python train.py --cond_dim=256 --epochs=3.6 --lr_schedule="constant"
Rows from block 6 of the text encoder of a small text-conditioned image diffusion model, named by matrix and row number. Rows with one number belong to one neuron. Each number is 500 + 25 x the weight over its row's rms, rounded and kept within 0 to 999. All counts start at 0. Numbers have three digits each.
After each neuron's rows are labels from the 100 texts, of 14976, where the neuron reaches its largest size: "tokens" is the input token at the peak. Only what is clearly more common there than usual is listed. The data: photos with spoken descriptions (Open Images, Localized Narratives). In brackets: how many of the 100, against the usual share in percent.
# gate: MLP gate (text_encoder.blocks.6.mlp.gate.weight, 512x128), inputs 0-63
# fc1: MLP up (text_encoder.blocks.6.mlp.fc1.weight, 512x128), inputs 0-63
# fc2: MLP down (text_encoder.blocks.6.mlp.fc2.weight, 128x512, transposed), outputs 0-63

gate.242:484506524491497469508476463455508511502510560505504526543475517508485488457524520504507475516497543531529476460499506472522491530526504491531497519501511494522506463511467473455477496520477498
fc1.242:487477497513487492493524516512502461503493431503471514505484447558522507525480496558466505485483486506467508521493526524508536513446481507484504491514520462494509496509498487528522557495513500
fc2.242:464492535466503534494460507477498448510492508477445472503503461498494507543452483462486506511474530502469473496522552458530511497475505502477511464520468465486475511484501497512507461507499531
tokens: "is" (73 vs 3.6); "." (26 vs 5.3)

gate.152:499495492530517517493524510499500474516505437486489492448500453523495517522478488524481537509511478487472527504474484508508523489454476519462525495447488522459508550493515505502493511498509483
fc1.152:491513514457487491513464491499502525491493559512508502550499546471494491477506514470529459497493525514533472495545516495488481507543533486528472509550515480540482447504491493491510492500489524
fc2.152:471517487481503510459462496503548462530468503477461453508524477481512485518461515451504519487471509508478454486507533455505471523483463520453499471516434452485480514461488523494526458504500508
tokens: "see" (66 vs 3.4); "and" (9 vs 3.9)

gate.495:550511511507489503508527503505509524488516525518545541521469531530527493492531508525500470493503569534522510514468525511504500535523530477522479486542548531531507476491473466464492506473522520
fc1.495:483474485493500491481482468491476493486490524520477477498544479546469502484481485496469492493485499456518485508451505520461500460521511446514440499485521491503507473496473545463488498507501518
fc2.495:502523481496527486524523511517510525506531529500534519539509489526529490477518513505496497534471524506498484527499452515478490530490484547518508515492522507489541554531519502521545514520538487
tokens: "riding" (32 vs 0); "<end>" (17 vs 1.7); "and" (14 vs 3.9); "i" (8 vs 1.2)

gate.417:483511503462469503531482492468555508478486549494489483518499551470487466412485516483502491472514507507506488498500492497482484501508505447524513482489478512519482508507501495495487447486465493
fc1.417:506494504512530499465522502540456495519525458480519519486500456529514525579507474516495496530496487491535519512512515492530517497490504536489487521505533498476511489518512503517520564509520532
fc2.417:455505525464507519474459488496521450488509508473445462484490452504500483532464463461514512481467522497477483489519528466515502498464477511460516450522473482486464506496500502488522457494482506
tokens: "," (52 vs 3.8); "." (30 vs 5.3); "is" (8 vs 3.6)

gate.445:533512470467515486432449514554500528511493492483492494474518515527454503477470433486492470518525497478504538523530510513464506482503462515532478510498551464470518506486534522511505564491558500
fc1.445:467489512540488498562547471437513480472506497494503513525483494484515481511536571519472523489480517519497456475473463468534495519498531490486515499496439524531472481488468486493494440512435496
fc2.445:473536472485461469526495462529557528504520476493495507487487487482522480505505486503487525464484471477523492526474487497478487509486457518506477473488506511509506462444438508482520503459452476
tokens: "is" (51 vs 3.6); "." (28 vs 5.3); "their" (12 vs 0.1)

gate.26:477508503463481506499509524509494536500535515466519456466542539482494505515476524480494512475506501463507497505547526515482488469520483506497529471518484537492489541478525537525475451481485519
fc1.26:507502524509527480493515480479516454499461468527472539524454460510484494505539496528505485532493494540485491491472467467529524534472497498496473542469518473501507456514481457494502555523480467
fc2.26:525536455527505477490539493533520552520475506512548515485538524473513487486543541534522524511519452507513514533467468529480464528525467495507476528516515527513495498499472535480466522495499509
tokens: "." (66 vs 5.3); "is" (33 vs 3.6)

gate.4:489499449477492545481522509531538514487481484466462502509493513474455486468424462476493479499487493500501520528489476519478516497494469504496487489499495509471545511470534501536517496496473503
fc1.4:492503541536505457518482489464466493513515503514535498494507485523546515536583537536518521509511502500506479475516537480524482499499528503504515515509509501534465487530482499463483510503517498
fc2.4:471501517459500500447461462510533481490485480461464465477470471484497454509470485467509483485473490495462464490502518461509496487466465496464495469497458449481468491513521517488493469493478506
tokens: "grass" (11 vs 0.3); "is" (9 vs 3.6); "see" (9 vs 3.4); "and" (9 vs 3.9)

gate.121:472521529507507468501474469465494502513487580512501503536504518507477509465526516487518478514492536503528486490507519471525480500535501499515499530514522481517518472497489505468487490513479496
fc1.121:519490489485505504497505513508516489506512409490489505480495467516495506508473485522475491497499450497479507514503482505494520501458496500452520486494481490490497517501493497528510547499516511
fc2.121:477495518463521519495457517465515455507470502479437495478494472483482500534452476459476506506472520497468466476510538452523507494463485490474497460524468471462473514491493502496490470500506519
tokens: "is" (67 vs 3.6); "." (33 vs 5.3)

gate.395:549544553502484516508517496506507515511507510537551552506468503523544509490537506521519447484524510539512526500470505510530508536531527492502515474537540511513512482490476467471505501469515499
fc1.395:477479498468502496497502452496481480498500507496482465505549482513500498490481483468505479509478488456490510479475489509508512454513496460513430522458522508463487469494477545476479447530487490
fc2.395:494526502492521496520517522527501511502530529500541517532511487521542497480511521509497499539477518522489487525506459518486490530488507527505522527501517503498542537543528510525553507536543511
tokens: "i" (26 vs 1.2); "see" (23 vs 3.4); "sky" (19 vs 0.5); "here" (15 vs 0.3)

gate.28:531536535451497480494527492499511521515513518506560537526465504467539494466578517503558482510489505539512498457485485479541502527516529492514509495539497495527480482503472465517500492497515503
fc1.28:500506527487498479469486481493494487495463481508467466490541499495502498511442477481496526493477435462484494489462438489470507460500499477504458492450465486490483510488493539488483491502500482
fc2.28:514513480504526489520529525507512517504526535515538516541497489525536524483524517526505510531491507508503511529497454531482489516499522530510511527503531520513531539543535515517535513516542473
tokens: "in" (61 vs 5)

gate.219:521526548485507497481501513500527513520513482452550537504465490502533513508541494516472462517525517542512487462515509495553494539485499499494563498542494490513492508494495460529492520486498480
fc1.219:472501505481480457487520512481486502500500489493477449488541498463472501515492483472502518493468472454521467500496506478499503450507457518513479512440496510474475501513517546562478489503462520
fc2.219:497503521502523497531516511518514515490547521496540502532508483521522510505518544509499518533482503537496499534506477515490483525483530529508525531526515509506552527540516509528557516519534516
tokens: "i" (28 vs 1.2); "see" (24 vs 3.4); "sky" (22 vs 0.5); "here" (9 vs 0.3)

gate.247:516545535510506497514467504480519521526523518525516513482504515553512525488461502507528513507576516501504533487527499519498440507501512504496560497470488497499501542507471498468485492517533513
fc1.247:484478484484508491492494497508491477490483476453495487517491477426489489491540486504494450508453479497530454498512509469505545488512491516497457518513504500502475459496523505539514523499458504
fc2.247:470481533485481524465475507502535456431498487484473480483527467512505471525469484482468487457486504529507485479514533475528493505454500473448506478547506476508481498501495504481549483531493506
tokens: "person" (14 vs 0.5); "which" (13 vs 0.3); "." (12 vs 5.3); "<end>" (7 vs 1.7)

gate.463:496522476464513499460524473516519494494490516466480488491500498476474472458502455474486487514479481481493510482499468475504524484499453495504468508470479498453534494452513508521521476506455494
fc1.463:509486528527499487520520515489493520500504485516546530518496483525559515522522531535531487493530513512525493500491522504501472515510545501510532496533508522541474498561467490501485537506509532
fc2.463:474521518482512527484475501511535467512475521479466434489494480474496462526481517457543551499467516528453473529517529466524478527466492523456512460518443473501465497497517508493489481504507518
tokens: "holding" (48 vs 0.5); "one" (35 vs 0.2); "colored" (7 vs 0)

gate.464:482515515516554519498522496515521495520501517498515514471498515515492531507477516494491528530539475514510502490494464473536463514506478486451521528462468543512547515451499482455488473539477509
fc1.464:493504489449489487504483498491495514481517488453502458516511511451503479471486500469505484503480487477506471505519512500481531468498507507533459508509491488477434495550525525562512496497472516
fc2.464:466511533461503523485460481502518460496494507467457470499493460495514486528456501463500506502463511517457477517521538461528490511463496503463511462514479463500495510511507510503523467510504516
tokens: "person" (19 vs 0.5); "item" (9 vs 0); "which" (9 vs 0.3)

gate.379:495481432493499472512512487519492500487460507494490481511513529494477483474447505502508500511510490472505513501514531498461507476483478493549467510484526507459468485530521520489516470524516501
fc1.379:499543574490518516500483487472512494508522488464525521499486477509521520511550509487486494507513486523513487486490459479543488526511521512444519496519477493536520514472491477500497505498475498
fc2.379:467545536475492525497461494538512494497509515476471478521517460513508498520466509471496513520476507522498477518531531459524478533456486534485523498511476474497501495483480516524534469508500497
tokens: "which" (24 vs 0.3); "holding" (9 vs 0.5)

gate.419:531538528522541523490513533525458469539485487535485493460511477517504536530502491504514507536534479486481513538517476514518487489474478530464546532472511465485539527472531515510513535525548477
fc1.419:475463466487446482510477475475540530458502516466506510542485529476479456466488508502481484456464524515518488473490517480482521513525523475536458458532496514522459463516476484479493463460461517
fc2.419:489484474490486477496494484482713492486488483484494493483481498487482489475494485496481483488491483476490486484481470495477510480490481485493482489476492492485485486475480481486485490478482479
tokens: "this" (23 vs 2.6); "can" (21 vs 3.4); "," (9 vs 3.8)

gate.209:496497470477509520469519504536535488500467478469462486493504481477457484467455461488481489516481485488473495513492478499494530489481450529492492502482471492450524512473529507522510506504492464
fc1.209:499505529536490475523500497467471510485534520525535513506498525516558504535542541514512517488517516513534504486508523499511469511517532482513507498511528518543476481533470491474488491502496548
fc2.209:474526519478489509442469480540558469504474514467491471484481471477513450500470497468520507499470509512452447512506511477511476515470466501463514471503450459475453512531549541483494459499520514
tokens: "holding" (36 vs 0.5); "some" (13 vs 0.8); "image" (7 vs 2.4)

gate.288:506484486462488504510472468516478476502510513473481472489544498503515512501461480465502493481500488460515493499457527551468507459535511470482411505472543523464503482480457542474503481503508513
fc1.288:545530520527506528514522475519504499507481506552522556517463502555509500485521518510491469498514533541515501517461475489550515535531533482503504492558535500558523484471474465484518519478509519
fc2.288:491510498494543484514511521512510529488522520495547513543500477509536496470497508503465485524468515507491489502492451508471486519485493538504511504500513497475538540550527492523553507532534503
tokens: "a" (38 vs 4.7); "plate" (13 vs 0.1)

gate.440:503492538537505471502520485469485503503498507529531512506487494537497515525549534560512516516502548522493491492481530489535477521503502472510517518508523521539497485512465477452483513524502505
fc1.440:475495459469473510496492523522527489521518483502432502518488493494485484456454484485514486488477498500497483507528508536485533499490483536532469483506517474474518504514516495567520509479487484
fc2.440:449504547440494509462452474521516458482502498454479478504476462495518483512462494472483486495465505510485481518508515466517516481463510489467503489486485465483474501547538508497507456493503535
tokens: "is" (50 vs 3.6); "." (50 vs 5.3)

gate.140:534536529525542524489513536527456472536487491535488494460511481517502533529506487505520503539535478485481514539522477509517483489476480530462545534472510466484538525472530517511511535523547480
fc1.140:525535532515554517491521525526459470545498487539494490456516470526522544534507494497523516545535475484484515528511485524517479487475478526465540542466507487477543537487524515518507537540539483
fc2.140:509513527510514522504506515518288507513514514517508509519520501514518510524505517503519516515508517524508515516520527504522489521513520516509518514524507508515518516527523516517516510522520521
tokens: "this" (22 vs 2.6); "can" (21 vs 3.4); "," (10 vs 3.8)

gate.282:525487505515467486504540480503502504491510516516553534525476515525523494488521519524486479474491543524500492485462542506525520525512536476523478478529531523536514463507455480468496502459513493
fc1.282:517510497479534523518494471513490502524501508518506482468524510477488537477474501420494466524528471480504502503476448516477483478542524483461453512474501510485516489455482522481506470514515521
fc2.282:520488460507517457498519525487521529503520519507524522508488513515505530430518486529484477514493485476512511497474429523457510487514503504516474517455539515501533521521504487507502526496519446
tokens: "." (22 vs 5.3); "is" (18 vs 3.6); "see" (11 vs 3.4); "here" (9 vs 0.3)

gate.106:473487496461525471463479512488516533517501539441511489471498553514494532464515486512530485527523527504536512488523524510464476493520518472496471535499530506502503468512508496534512509513481537
fc1.106:514513483545481534527468491517483483485499445521486490523510461483507477514432517488489511467475478489503484516495470512516534495478505534506524471501471470502484535487523507471502497485503458
fc2.106:511479480496488524447490511477562460490461479515461468470497495481524517524493466477465467466503512509509518487522544495518458487504494462456497449522503481515490509471472500450513488509492538
tokens: "see" (24 vs 3.4); "<end>" (19 vs 1.7); "grass" (8 vs 0.3)

gate.164:545517490529493523513493478512493508512511527550531538504463527511522491495493512471506465482522498538532504540464467506513516531556546466483476479534521510540524473490471461464511524471524507
fc1.164:485470464472480514492508471506463486484491503520497468521544497551519509486471503447500492474486505469487496498458501533497511461533513470521421498466545517500514474487461540477495486498503485
fc2.164:491528480487509492532513504524500524514543529485534508543502479525532488474510529508483498547481519503491491514505462513477495520487482557504525520487514499507537533513508507529549505541519492
tokens: "i" (20 vs 1.2); "here" (17 vs 0.3); "sky" (9 vs 0.5); "see" (8 vs 3.4)

gate.188:457469458511474482470491503508493481468474509510473451496562484484475467483476484519467498468447481445482473511483508489497522452482482503488492470494467480506491489492503553449478488467463466
fc1.188:476486457495466478468467511513495494461476522509481447503563487489476463475469473499466503464454496443488479510497514500494528446481495502488499460507455479514477494486505557451478481455469464
fc2.188:499499482495478484499497480493427501493493485505492501496481486495490498484498486490491495502478496480503497499495482500478733488486477502493494504490507502495502517473499486491490486486494483
tokens: "." (50 vs 5.3); "white" (19 vs 0.3)

gate.98:475510559548527485490544490482517497515499477506544515490490489524499530489523514531509494521551507521499531496498505461529461515499478493468564523493487525521527510479483486467488502525462511
fc1.98:509487458462474513505471509508489513494513502482460465516519490473501477521474496465502494496460492476497460512521496521475545468494520522532429495501491485483469493528520520548486478486498505
fc2.98:480503517458515520466475502515526466462483516470459462469520462478492485532462492466500487479468520524474472500524530470528487517464483482452511461551471464496464502513494501488511464518490540
tokens: "person" (22 vs 0.5); "which" (16 vs 0.3); "top" (8 vs 0.3)

gate.161:492476498506490466511535478483512503470513514489520529544457502523492461488540538526464491496461539544481469497449530483537531539487514474547487506513499525533494474528471458488502499500480474
fc1.161:532531508484514497491456523513479507518522511526506466443546494468471534513470483459500515513528479451510512513537481505498470455514489543451541504475478482477483528463511546503472473497524515
fc2.161:525475470522508458502538498479521536485496498518547521478483519490482511462536497534463462488513471477507508476467451537463495473523508475519482514484531531481514502521509473474468527490508483
tokens: "." (80 vs 5.3); "is" (19 vs 3.6)

gate.497:526533538518542510499514535521451467540495484533480499462505473522506538529500507505505517537522482498469510536511492524510492501469487524468551536473521475485539529477526507503511539528551468
fc1.497:523531540514559512495535522521456468533502474521502494462514463525529543528524506506505523543535476487467507519498485508511477490472476510465545540468502494483540545489517514522506544538537479
fc2.497:514517522515517514510515519513288514518518516525515514518521511521520517519517526514513519516517518516517519519512514515512488522517520521518510515517516516516520513519517519519523520516517512
tokens: "this" (19 vs 2.6); "can" (13 vs 3.4); "," (11 vs 3.8)

gate.299:487498451448507499484451480512516494512470536479473481503504519469444495437467468478512469513485472485491494477534501497481514483518465488501438510490501471472510484478512509521506480502481495
fc1.299:508512538542501504529529505484482503491534493530535517498498484544542502560558533513489516495519512515513505519469507505521485517504544514490551497516506530529481516522482492471484499504514515
fc2.299:477513509483507511501474490494524476467463524490458462488496447455491486529477494460522529505461514536451462532518527467531477536466490517460514468525461481502481515503502497461504468482527524
tokens: "is" (21 vs 3.6); "." (21 vs 5.3); "one" (20 vs 0.2); "of" (17 vs 1.8)

gate.363:504515459457515506490478503505501521534485564508491485474517548479474523465489490448523482523511507479512510490524496510496488479522481489502441514480509493484521460497520514516497481509489530
fc1.363:507471510557484498515533502505496488465492429497498509529481466536523480527487528537463529473465497521490499537458503508490518519472509510521540488518496497514479548511494487501516524496512461
fc2.363:525481442524479497520517497459533496473464493521481479470473499475501494521507477485507501481515491495474513506494524502511481498519512467472457466521477501534507485440449486466482513480494520
tokens: "see" (31 vs 3.4); "grass" (13 vs 0.3); "and" (10 vs 3.9)

gate.412:554518491518494518511495482520496520510492532558517542502466534536513493491484506480510478492515521537533503534468471497486507537547550501493474480532529503541525493488464464460516524475531522
fc1.412:488464467463489504505493475496470484476483509497491450523537492544496490488457517446485519492487506463484487494461498519474515462530510461519425504465511511499499482484485534492505495508498479
fc2.412:500520476493544496525512542515500528494521544497527512536506481504526491480512526512493496537477525506499490525509470512489492520488485551514520514500517505499532551536523506513536513533552495
tokens: "i" (22 vs 1.2); "sky" (18 vs 0.5); "see" (17 vs 3.4); "is" (12 vs 3.6)

gate.333:522532525488495483517452493488503547511516572513521510527493551495483497463521511447529459496510514515550511498530504473502473514549519504501507501521509514510494473507487487483496483499491547
fc1.333:480489500500525499495510487487510466498493425470488480468518440506506509535480505539467514512495446478466485498492473494502521478463490499456513512480495483486502509507503520528495516517507489
fc2.333:475505531473505535475462507481509450501481504488450475483521478500490495546462494468506520503474534514473473493522548457529500509465492513478511462528473469486467515498503513518511471509499531
tokens: "and" (27 vs 3.9); "is" (10 vs 3.6); "<end>" (8 vs 1.7)

gate.81:447495484486514512474494476515515449527473471452465487492509464502456524491478468498506491524487463480464503475494497511508527480479453510491501517484495452458538497464523514504517505513494475
fc1.81:519507509519486483527523528469491547489541521527523507520492521521541479519515548510512508487500521524545494532531529510501469517528557509536503495525519524540472505558481488502485501489496546
fc2.81:472504535472518521458474506530528485507477521470490458507520471471527467522480529467503511510471517536465470532525519473526477525476496517469526475521467470495477517542531518477506474535532532
tokens: "holding" (51 vs 0.5); "one" (12 vs 0.2); "some" (12 vs 0.8)

gate.279:480512555532526476501518502474493508518508493502530522493490500536496530517537515551526501530531524515519499495514532470539466520519501499490537538513514517534509496493488490482489517526479514
fc1.279:500487470466457505496455513516513478510497490486454479524512482473491474494478491469513500473467486481479484511520501531455546477487497514522467462512493462481486515504509514546494517463521476
fc2.279:474495518453511516467466496505530459466475502463463456476488458473499477517458472458483481473461517513466472504519517464525495503462485470457514461528465465485467508507511493481495451502496543
tokens: "." (62 vs 5.3); "is" (38 vs 3.6)

gate.249:474515546505518470513511502458494515518508485483527525493480506537499529516526520541527509528546519522510493479513521459525466526507510505487535527494503509528504501504473480487488508532473526
fc1.249:495485451468451508515459518527506483493486495490454485528506490475505478461476486486499489460467508492488489502506513529457543488482500507519471449521509482482481502528513506542497519461525462
fc2.249:476496507449501510470467505500521462470470512460464463474495452469483487515458480468474464476466516511464465502513527469526494494465488475454503464517472462481463504512513489468488459502499539
tokens: "." (57 vs 5.3); "is" (43 vs 3.6)

gate.421:520545476472474517486539485504441523479478498513490495505492495529520493501530510456523519482485460508487535488482504550468543503496536498518516477494517525515515521485495488525492472483535460
fc1.421:539543494478491533477524496526438513490474505530474480482505499521511502512515490442526520488497455492494540517496485555468537487502527504497522483487513514498512528474511504529503477486543458
fc2.421:532496463532474476529538501492500527507523493534539517527489529520494532464530508538518512521527474485511530510476459534473508501534529498517481534469520528527539478469477497511514530481492460
tokens: "grass" (25 vs 0.3)

gate.3:486457509524474496515523487487540475463475461453510519546479466503534472478519516525483499472477513525493473508459491462468520526472524469531480480520476505536477477527478478494499510494471492
fc1.3:502549482452522511476479506508472519535503545522486478466522546493470525497466475472525508519530479473515522498539506535516477470512482530479504517489512475465517510494527527522504497510519516
fc2.3:527469465536502465499532486475531511478478487520518502465472516476463504481531488519472478477509478477502507478469472533476495472523491464507472503499501530481501493474488477464469516466479490
tokens: "grass" (21 vs 0.3); "see" (15 vs 3.4); "here" (14 vs 0.3)

gate.67:468532537483518485497448471495523474517445541490499510498502515496460520445478485507518448513511521493496501478512486460507485498510471477476524521482509468489525489461501502451498468509474486
fc1.67:516501475495483511530486513472498539480550478467503482505506499514541502547499520496493503476510473492553487514521484514493512491513570506498487498518519520509445486544505506527490502501508540
fc2.67:483495525467521526476470519495501443505472507484450460482519475490482499541453482459486505498476515508463468502522548464527489511474507481468506451547458468491464500482497479490492458512510549
tokens: "person" (42 vs 0.5); "which" (9 vs 0.3)

gate.406:561554556511504494471536487502511519519498520545542548491458503509526495491550496521502487504504475540491510491474450493493508542500518504484536485520476507537503504487476459497503520487540483
fc1.406:466500517446492468469509480493495502487507497462493467494542483474515512481481496477496525504481460457489501447487461495475497457488483479497459510459478497476479504479481541522475469527493490
fc2.406:505524494493513492521529505523498506506530534504542504555498483528538511487520524516505507540478516507480496538505468529481494527499515549498520510509518509506525541541531523519555502524536490
tokens: "i" (28 vs 1.2); "see" (24 vs 3.4); "here" (20 vs 0.3); "sky" (13 vs 0.5)

gate.420:556524521531485525522497498503508515508520522547543536497468527495535502497503519482513454478530499536515519524482474500509510530539547485489500471528531516533511476494473467467506515464527513
fc1.420:473468470479495495498534463497475487492492512520498470514539477531504513475478498457490469500479487467481490493445499522523516463520506467515429516460535514481524463498471538490485474516482477
fc2.420:487528495480518496518507511522501514507534533485532503534506475523532485479502518503489505552473529512486486523513465509483497526480486554507529516484514498497531538526516504529545500539531493
tokens: "i" (21 vs 1.2); "here" (16 vs 0.3); "is" (14 vs 3.6); "see" (13 vs 3.4)

gate.49:536489484540451507516514541522480537469489538500471493540498545507515479521484522511496492463477575499519497537530522537458504498520533508529496459546528550506481498520496503510508516470509493
fc1.49:474527526446545483488480466452518462531498464488534511474501466482479522462514487484516495539523443499485503460493488454537497502482480494474522545453481445500502497481493499499487489535490514
fc2.49:513505495497481509462493480490531469467482501482444448460514473509462517515474525478514502484512482510518501501520542482536410508507492462444502484547478471542465464454458500497504482500471513
tokens: "which" (18 vs 0.3); "<end>" (14 vs 1.7)

gate.103:480531570512527501476476481493534494517493485485549519476497508485465509491510486507516462508545485502505510502502465452512476508519475476450549500489475497510521512462480496455498505493475497
fc1.103:514508464472483516524476514494480522498526489464483452508532495477509503538492513435512502503475472473525478500534492512461516470507542519527452496494499520493451528531516530542478463493517505
fc2.103:483508522464511529476475509516505463497498515468464448483527470497512499536465508463497501480474512533480487507524536469532491520475512481454516466554465466518480497500494501506514460536494558
tokens: "which" (16 vs 0.3); "top" (13 vs 0.3); "person" (10 vs 0.5)

gate.306:517494511540530505502508473508490475516478545506505494462541483526528522516526505458486501522492520464484510458459522514538457467505511461483510510483512489493483518485505533505494492511547469
fc1.306:479512479458490489514465498499516494492502432475474518534459492466449469489472480528506460500489474531493488532533480481494550533481494530505497507519476487492508479490514466489522483506452499
fc2.306:500452489509492490482506490458550516494469473504490490461488519455473489487515477495475477443493474483491504425468499505488502461500507473488474457507494500473463459491505482498465516498476484
tokens: "in" (27 vs 5)

gate.335:490488474478513490462529469525506480503440487461483488493508474493457502476470464490488477523470480480484495476496491493495527482489461493497471517495514471451527474447520515519524507511497478
fc1.335:523514528520495486525489509466499533492541526530523526516487518528543492507533527544505503491534519518536499512516493491514469519507553515505548497507491516548473513552465487490476495491493540
fc2.335:462510512464505522504465502510527466499491526470466450517509447482509487524462515465507511512473522523468466510531530464518480516462502526474526484520463473494477519505523493499518464515536518
tokens: "holding" (57 vs 0.5); "one" (15 vs 0.2)

gate.78:508513542495504480510476484464491488492505541526508515519494481545504514498530526534498511507524537515502479487509509494557479513518510483501541513494501487528507494533469495445480512515501523
fc1.78:469482462483493484488489488513505498523516507470481498508491504470496498455471474494476470496484462492528492498513489521456525490504490514500468492507507464458497509497507508569501518481488502
fc2.78:458494550461454519459465489517518446461509507477465482512496469514490505518452519467500471483485508502476480521515527471517502485475532485455507487498484465493484476518538490481518452456530547
tokens: "is" (59 vs 3.6); "." (41 vs 5.3)

gate.498:476514556520533484489512485477518496505482471488555518484493484533490536495513512537517482523556484511504511500507489455530467516495495485465559533499495519533513508469483493461504498531482505
fc1.498:516498460466472510506465515515490523494516495481466472523513493472497470504459493456501489493455496482512465503509502527483539475500520519537445480500492498475474506512516518539506474483497483
fc2.498:482491524449504520455469502515526458467487512470461463475517464480501491536465486470493481473474516509482470504520532471528484506462479469449506456537479464502464489516486500480510464510483544
tokens: "which" (16 vs 0.3); "top" (8 vs 0.3)

gate.135:511550487460499490484481491506539525494486532489497515517494545468471469414490472466511465503491483499511527508527466464518492504532476496511471501503494474483516473460500497517524490495473532
fc1.135:493474515524509496522533489480471485494493477494521499505503438558531525554529548565494512510510490490517466490469504522510504489469506500506534510516498527512492488554482511505482512516516498
fc2.135:469512512474494523475466504515531464499483517481451443483494477491480461527478501454531527478482515514464479521520537458527488516468497518452507454506443466514447474483507496500477483496500504
tokens: "person" (22 vs 0.5); "a" (21 vs 4.7); "middle" (9 vs 0.2)

gate.36:499488515554468461526513512496506520488521519495507524500490515540537501502488514530520492476499537515541542506517545523495474519518493508525495471527541518472467508551496486495478519482516539
fc1.36:501512500443529523480477469492504471506463469480476480510514479475457484493501492486482497531499458487460446484505459477507525482477501519473502528468459468512535488466506516513524477519489480
fc2.36:460550509492482531483463491529542509552506495477462467506524486519515488514476502459537545486485502506487491507512528457529489524468490543486512470504475465497474473496481517523494476518507472
tokens: "holding" (12 vs 0.5); "leaves" (7 vs 0.1); "man" (7 vs 0.4); "smiling" (7 vs 0.1)

gate.259:490503518453483484471517472494490487479485503500496461510524480504528499482538513472517537503487434474475502439482489511474511468504502477512470513469490498480491486492477523511488455523495485
fc1.259:559555550509496522479523505537514515515499507549520530501471507491521504500540483478510494507511470538487533498497455496495498531529539505496514476531475520543516513467495463483494502481543501
fc2.259:498528499492505501526513527522491497514540534493539502560509470533540513477498521506503510552479514501468491540504466512490511523487531539488515511488507495505539519532514516529551496534535466
tokens: "a" (39 vs 4.7)

gate.355:489505488507504499473522493499492523526506561516533507467508543515519524512519479485504485511503534493546523475514518513530459499525507472501470510484553511478493478518508500502498508500525568
fc1.355:491501514456501516516476504513503466486480444477469495521490451511503484489467516501480512499497464512470472524490475503501541508457495523489533496508445495516520509479495488514513502508474472
fc2.355:487475449488494517517494471479546526497472482465467445459478479453487478539501488463474485455459506501479500491500522477511497474465454496462499431539474491481479492459442485466500504519477511
tokens: "." (64 vs 5.3); "is" (22 vs 3.6)

gate.472:505504495502475496492509506504520537503526564502523521497489561509508502479514501489517472495493536517541521491534523511498476515555505470516445492518554492497486462508502481493498525490519552
fc1.472:479489510482518500502495490495485461493485446481476485507508429511507497527474503490462527511512454488475468499466483500508522488453502520490547518473452500508523536491487513516507488510485459
fc2.472:478486483482490533502474489481541481491479486466449460479487466479518495551481482458504494461467516524475506490510548466530489497476480491462500446526478480504490486467450505491504483525468506
tokens: "and" (21 vs 3.9); "see" (13 vs 3.4); "wall" (7 vs 0.4)

gate.32:510518507482499496533452480470544522487483542481506493519497542483469493443525522471502478491525508508527471485494485470498489499511506456494463492508488488515471451503484498453476455499474535
fc1.32:499512494531517499493511490518469506500519525507507516482503474526517497515519471513472477518494464483519527536490466499542508496483465543506528513493506470455524504501508510508502510509511479
fc2.32:472477531464458533481464457496525439487514496474467469501516457517487498521455476467474467492487520495476470495522538470511502491485493489460522460509480469473478496479486466485532441521486514
tokens: "picture" (54 vs 1); "," (20 vs 3.8); "and" (14 vs 3.9)

gate.321:475511533487495484507484489473542517486500513464538486508505540452463488473517527496520482487519506507539482483515485460496459500538519458484510490506460536546475496491484504453475483486459532
fc1.321:519509490502530533477509522538470484526518474484475477478522487504515524548490465469514506523514458474493512533516473515491522470496482539493489525486515505456510537502536525566499512501527504
fc2.321:470504507460500517469470499509514458498490502456452455489520456502513485531464494456495498486474507519474479498509532462525505523469495490456501454528466456500469486485478502491512451519475534
tokens: "picture" (10 vs 1); "holding" (9 vs 0.5); "some" (9 vs 0.8); "wearing" (9 vs 0.4)

gate.457:497497506509489481484499480496496520501504552528501545543471535544482482481527489505506462505481556524531513506497533490522509531519500509533490515524546504505516448503478473470501509500489512
fc1.457:473482506493489490533509498474519443497499452499470507500476442522516502507474553563480525484491478518461461488472504516524536517449478488491505484494498471499503500527498478511497529506496482
fc2.457:464497537472505535496461502487498455498488504477457475486509469499476471540460493467499514516471537504463475489528541461528515495459501513473524472513478474489472510488521498518504467505502520
tokens: "is" (65 vs 3.6); "." (33 vs 5.3)

gate.436:502535516487500502507432468471519498503491572520508503504508536488481502446495493482499474495528514492540489473512477475481474500550521486487492506496479493516501496489484505457490463496505508
fc1.436:510521524473512492503486502479485486520506454477506480468520453513502528526508505517484491502524442474503515509521482513515509475483506507433542491491514495496467506516497524523498524505517518
fc2.436:468497531472496534475461517482489459517497492489452499495518487522473482542450505462507516506486536487482482482524558454524495497465499506489507459527482469504468504488496507546506481507505518
tokens: "grass" (54 vs 0.3); "boat" (15 vs 0); "and" (13 vs 3.9)

gate.285:485520481447503518462469499536525524521488535481491515511486545486487508446477458464505476518501501508517527481536483509524491510528449507502453498508514486470536504468528487526524512494492514
fc1.285:496485519535493477537531490454472491477500474504519483486512458529524491552528544540478530483506476493491474515476522481487507492471554492496549496511494515533466493538478512491477489505504502
fc2.285:513498502512504525486499494491516485532441510509482464471507511447498458515508522485534545504486479542428466537498525483533489505498524489469498470525465481488469484519521529491436501485505518
tokens: "person" (18 vs 0.5); "a" (15 vs 4.7); "is" (11 vs 3.6); "middle" (10 vs 0.2)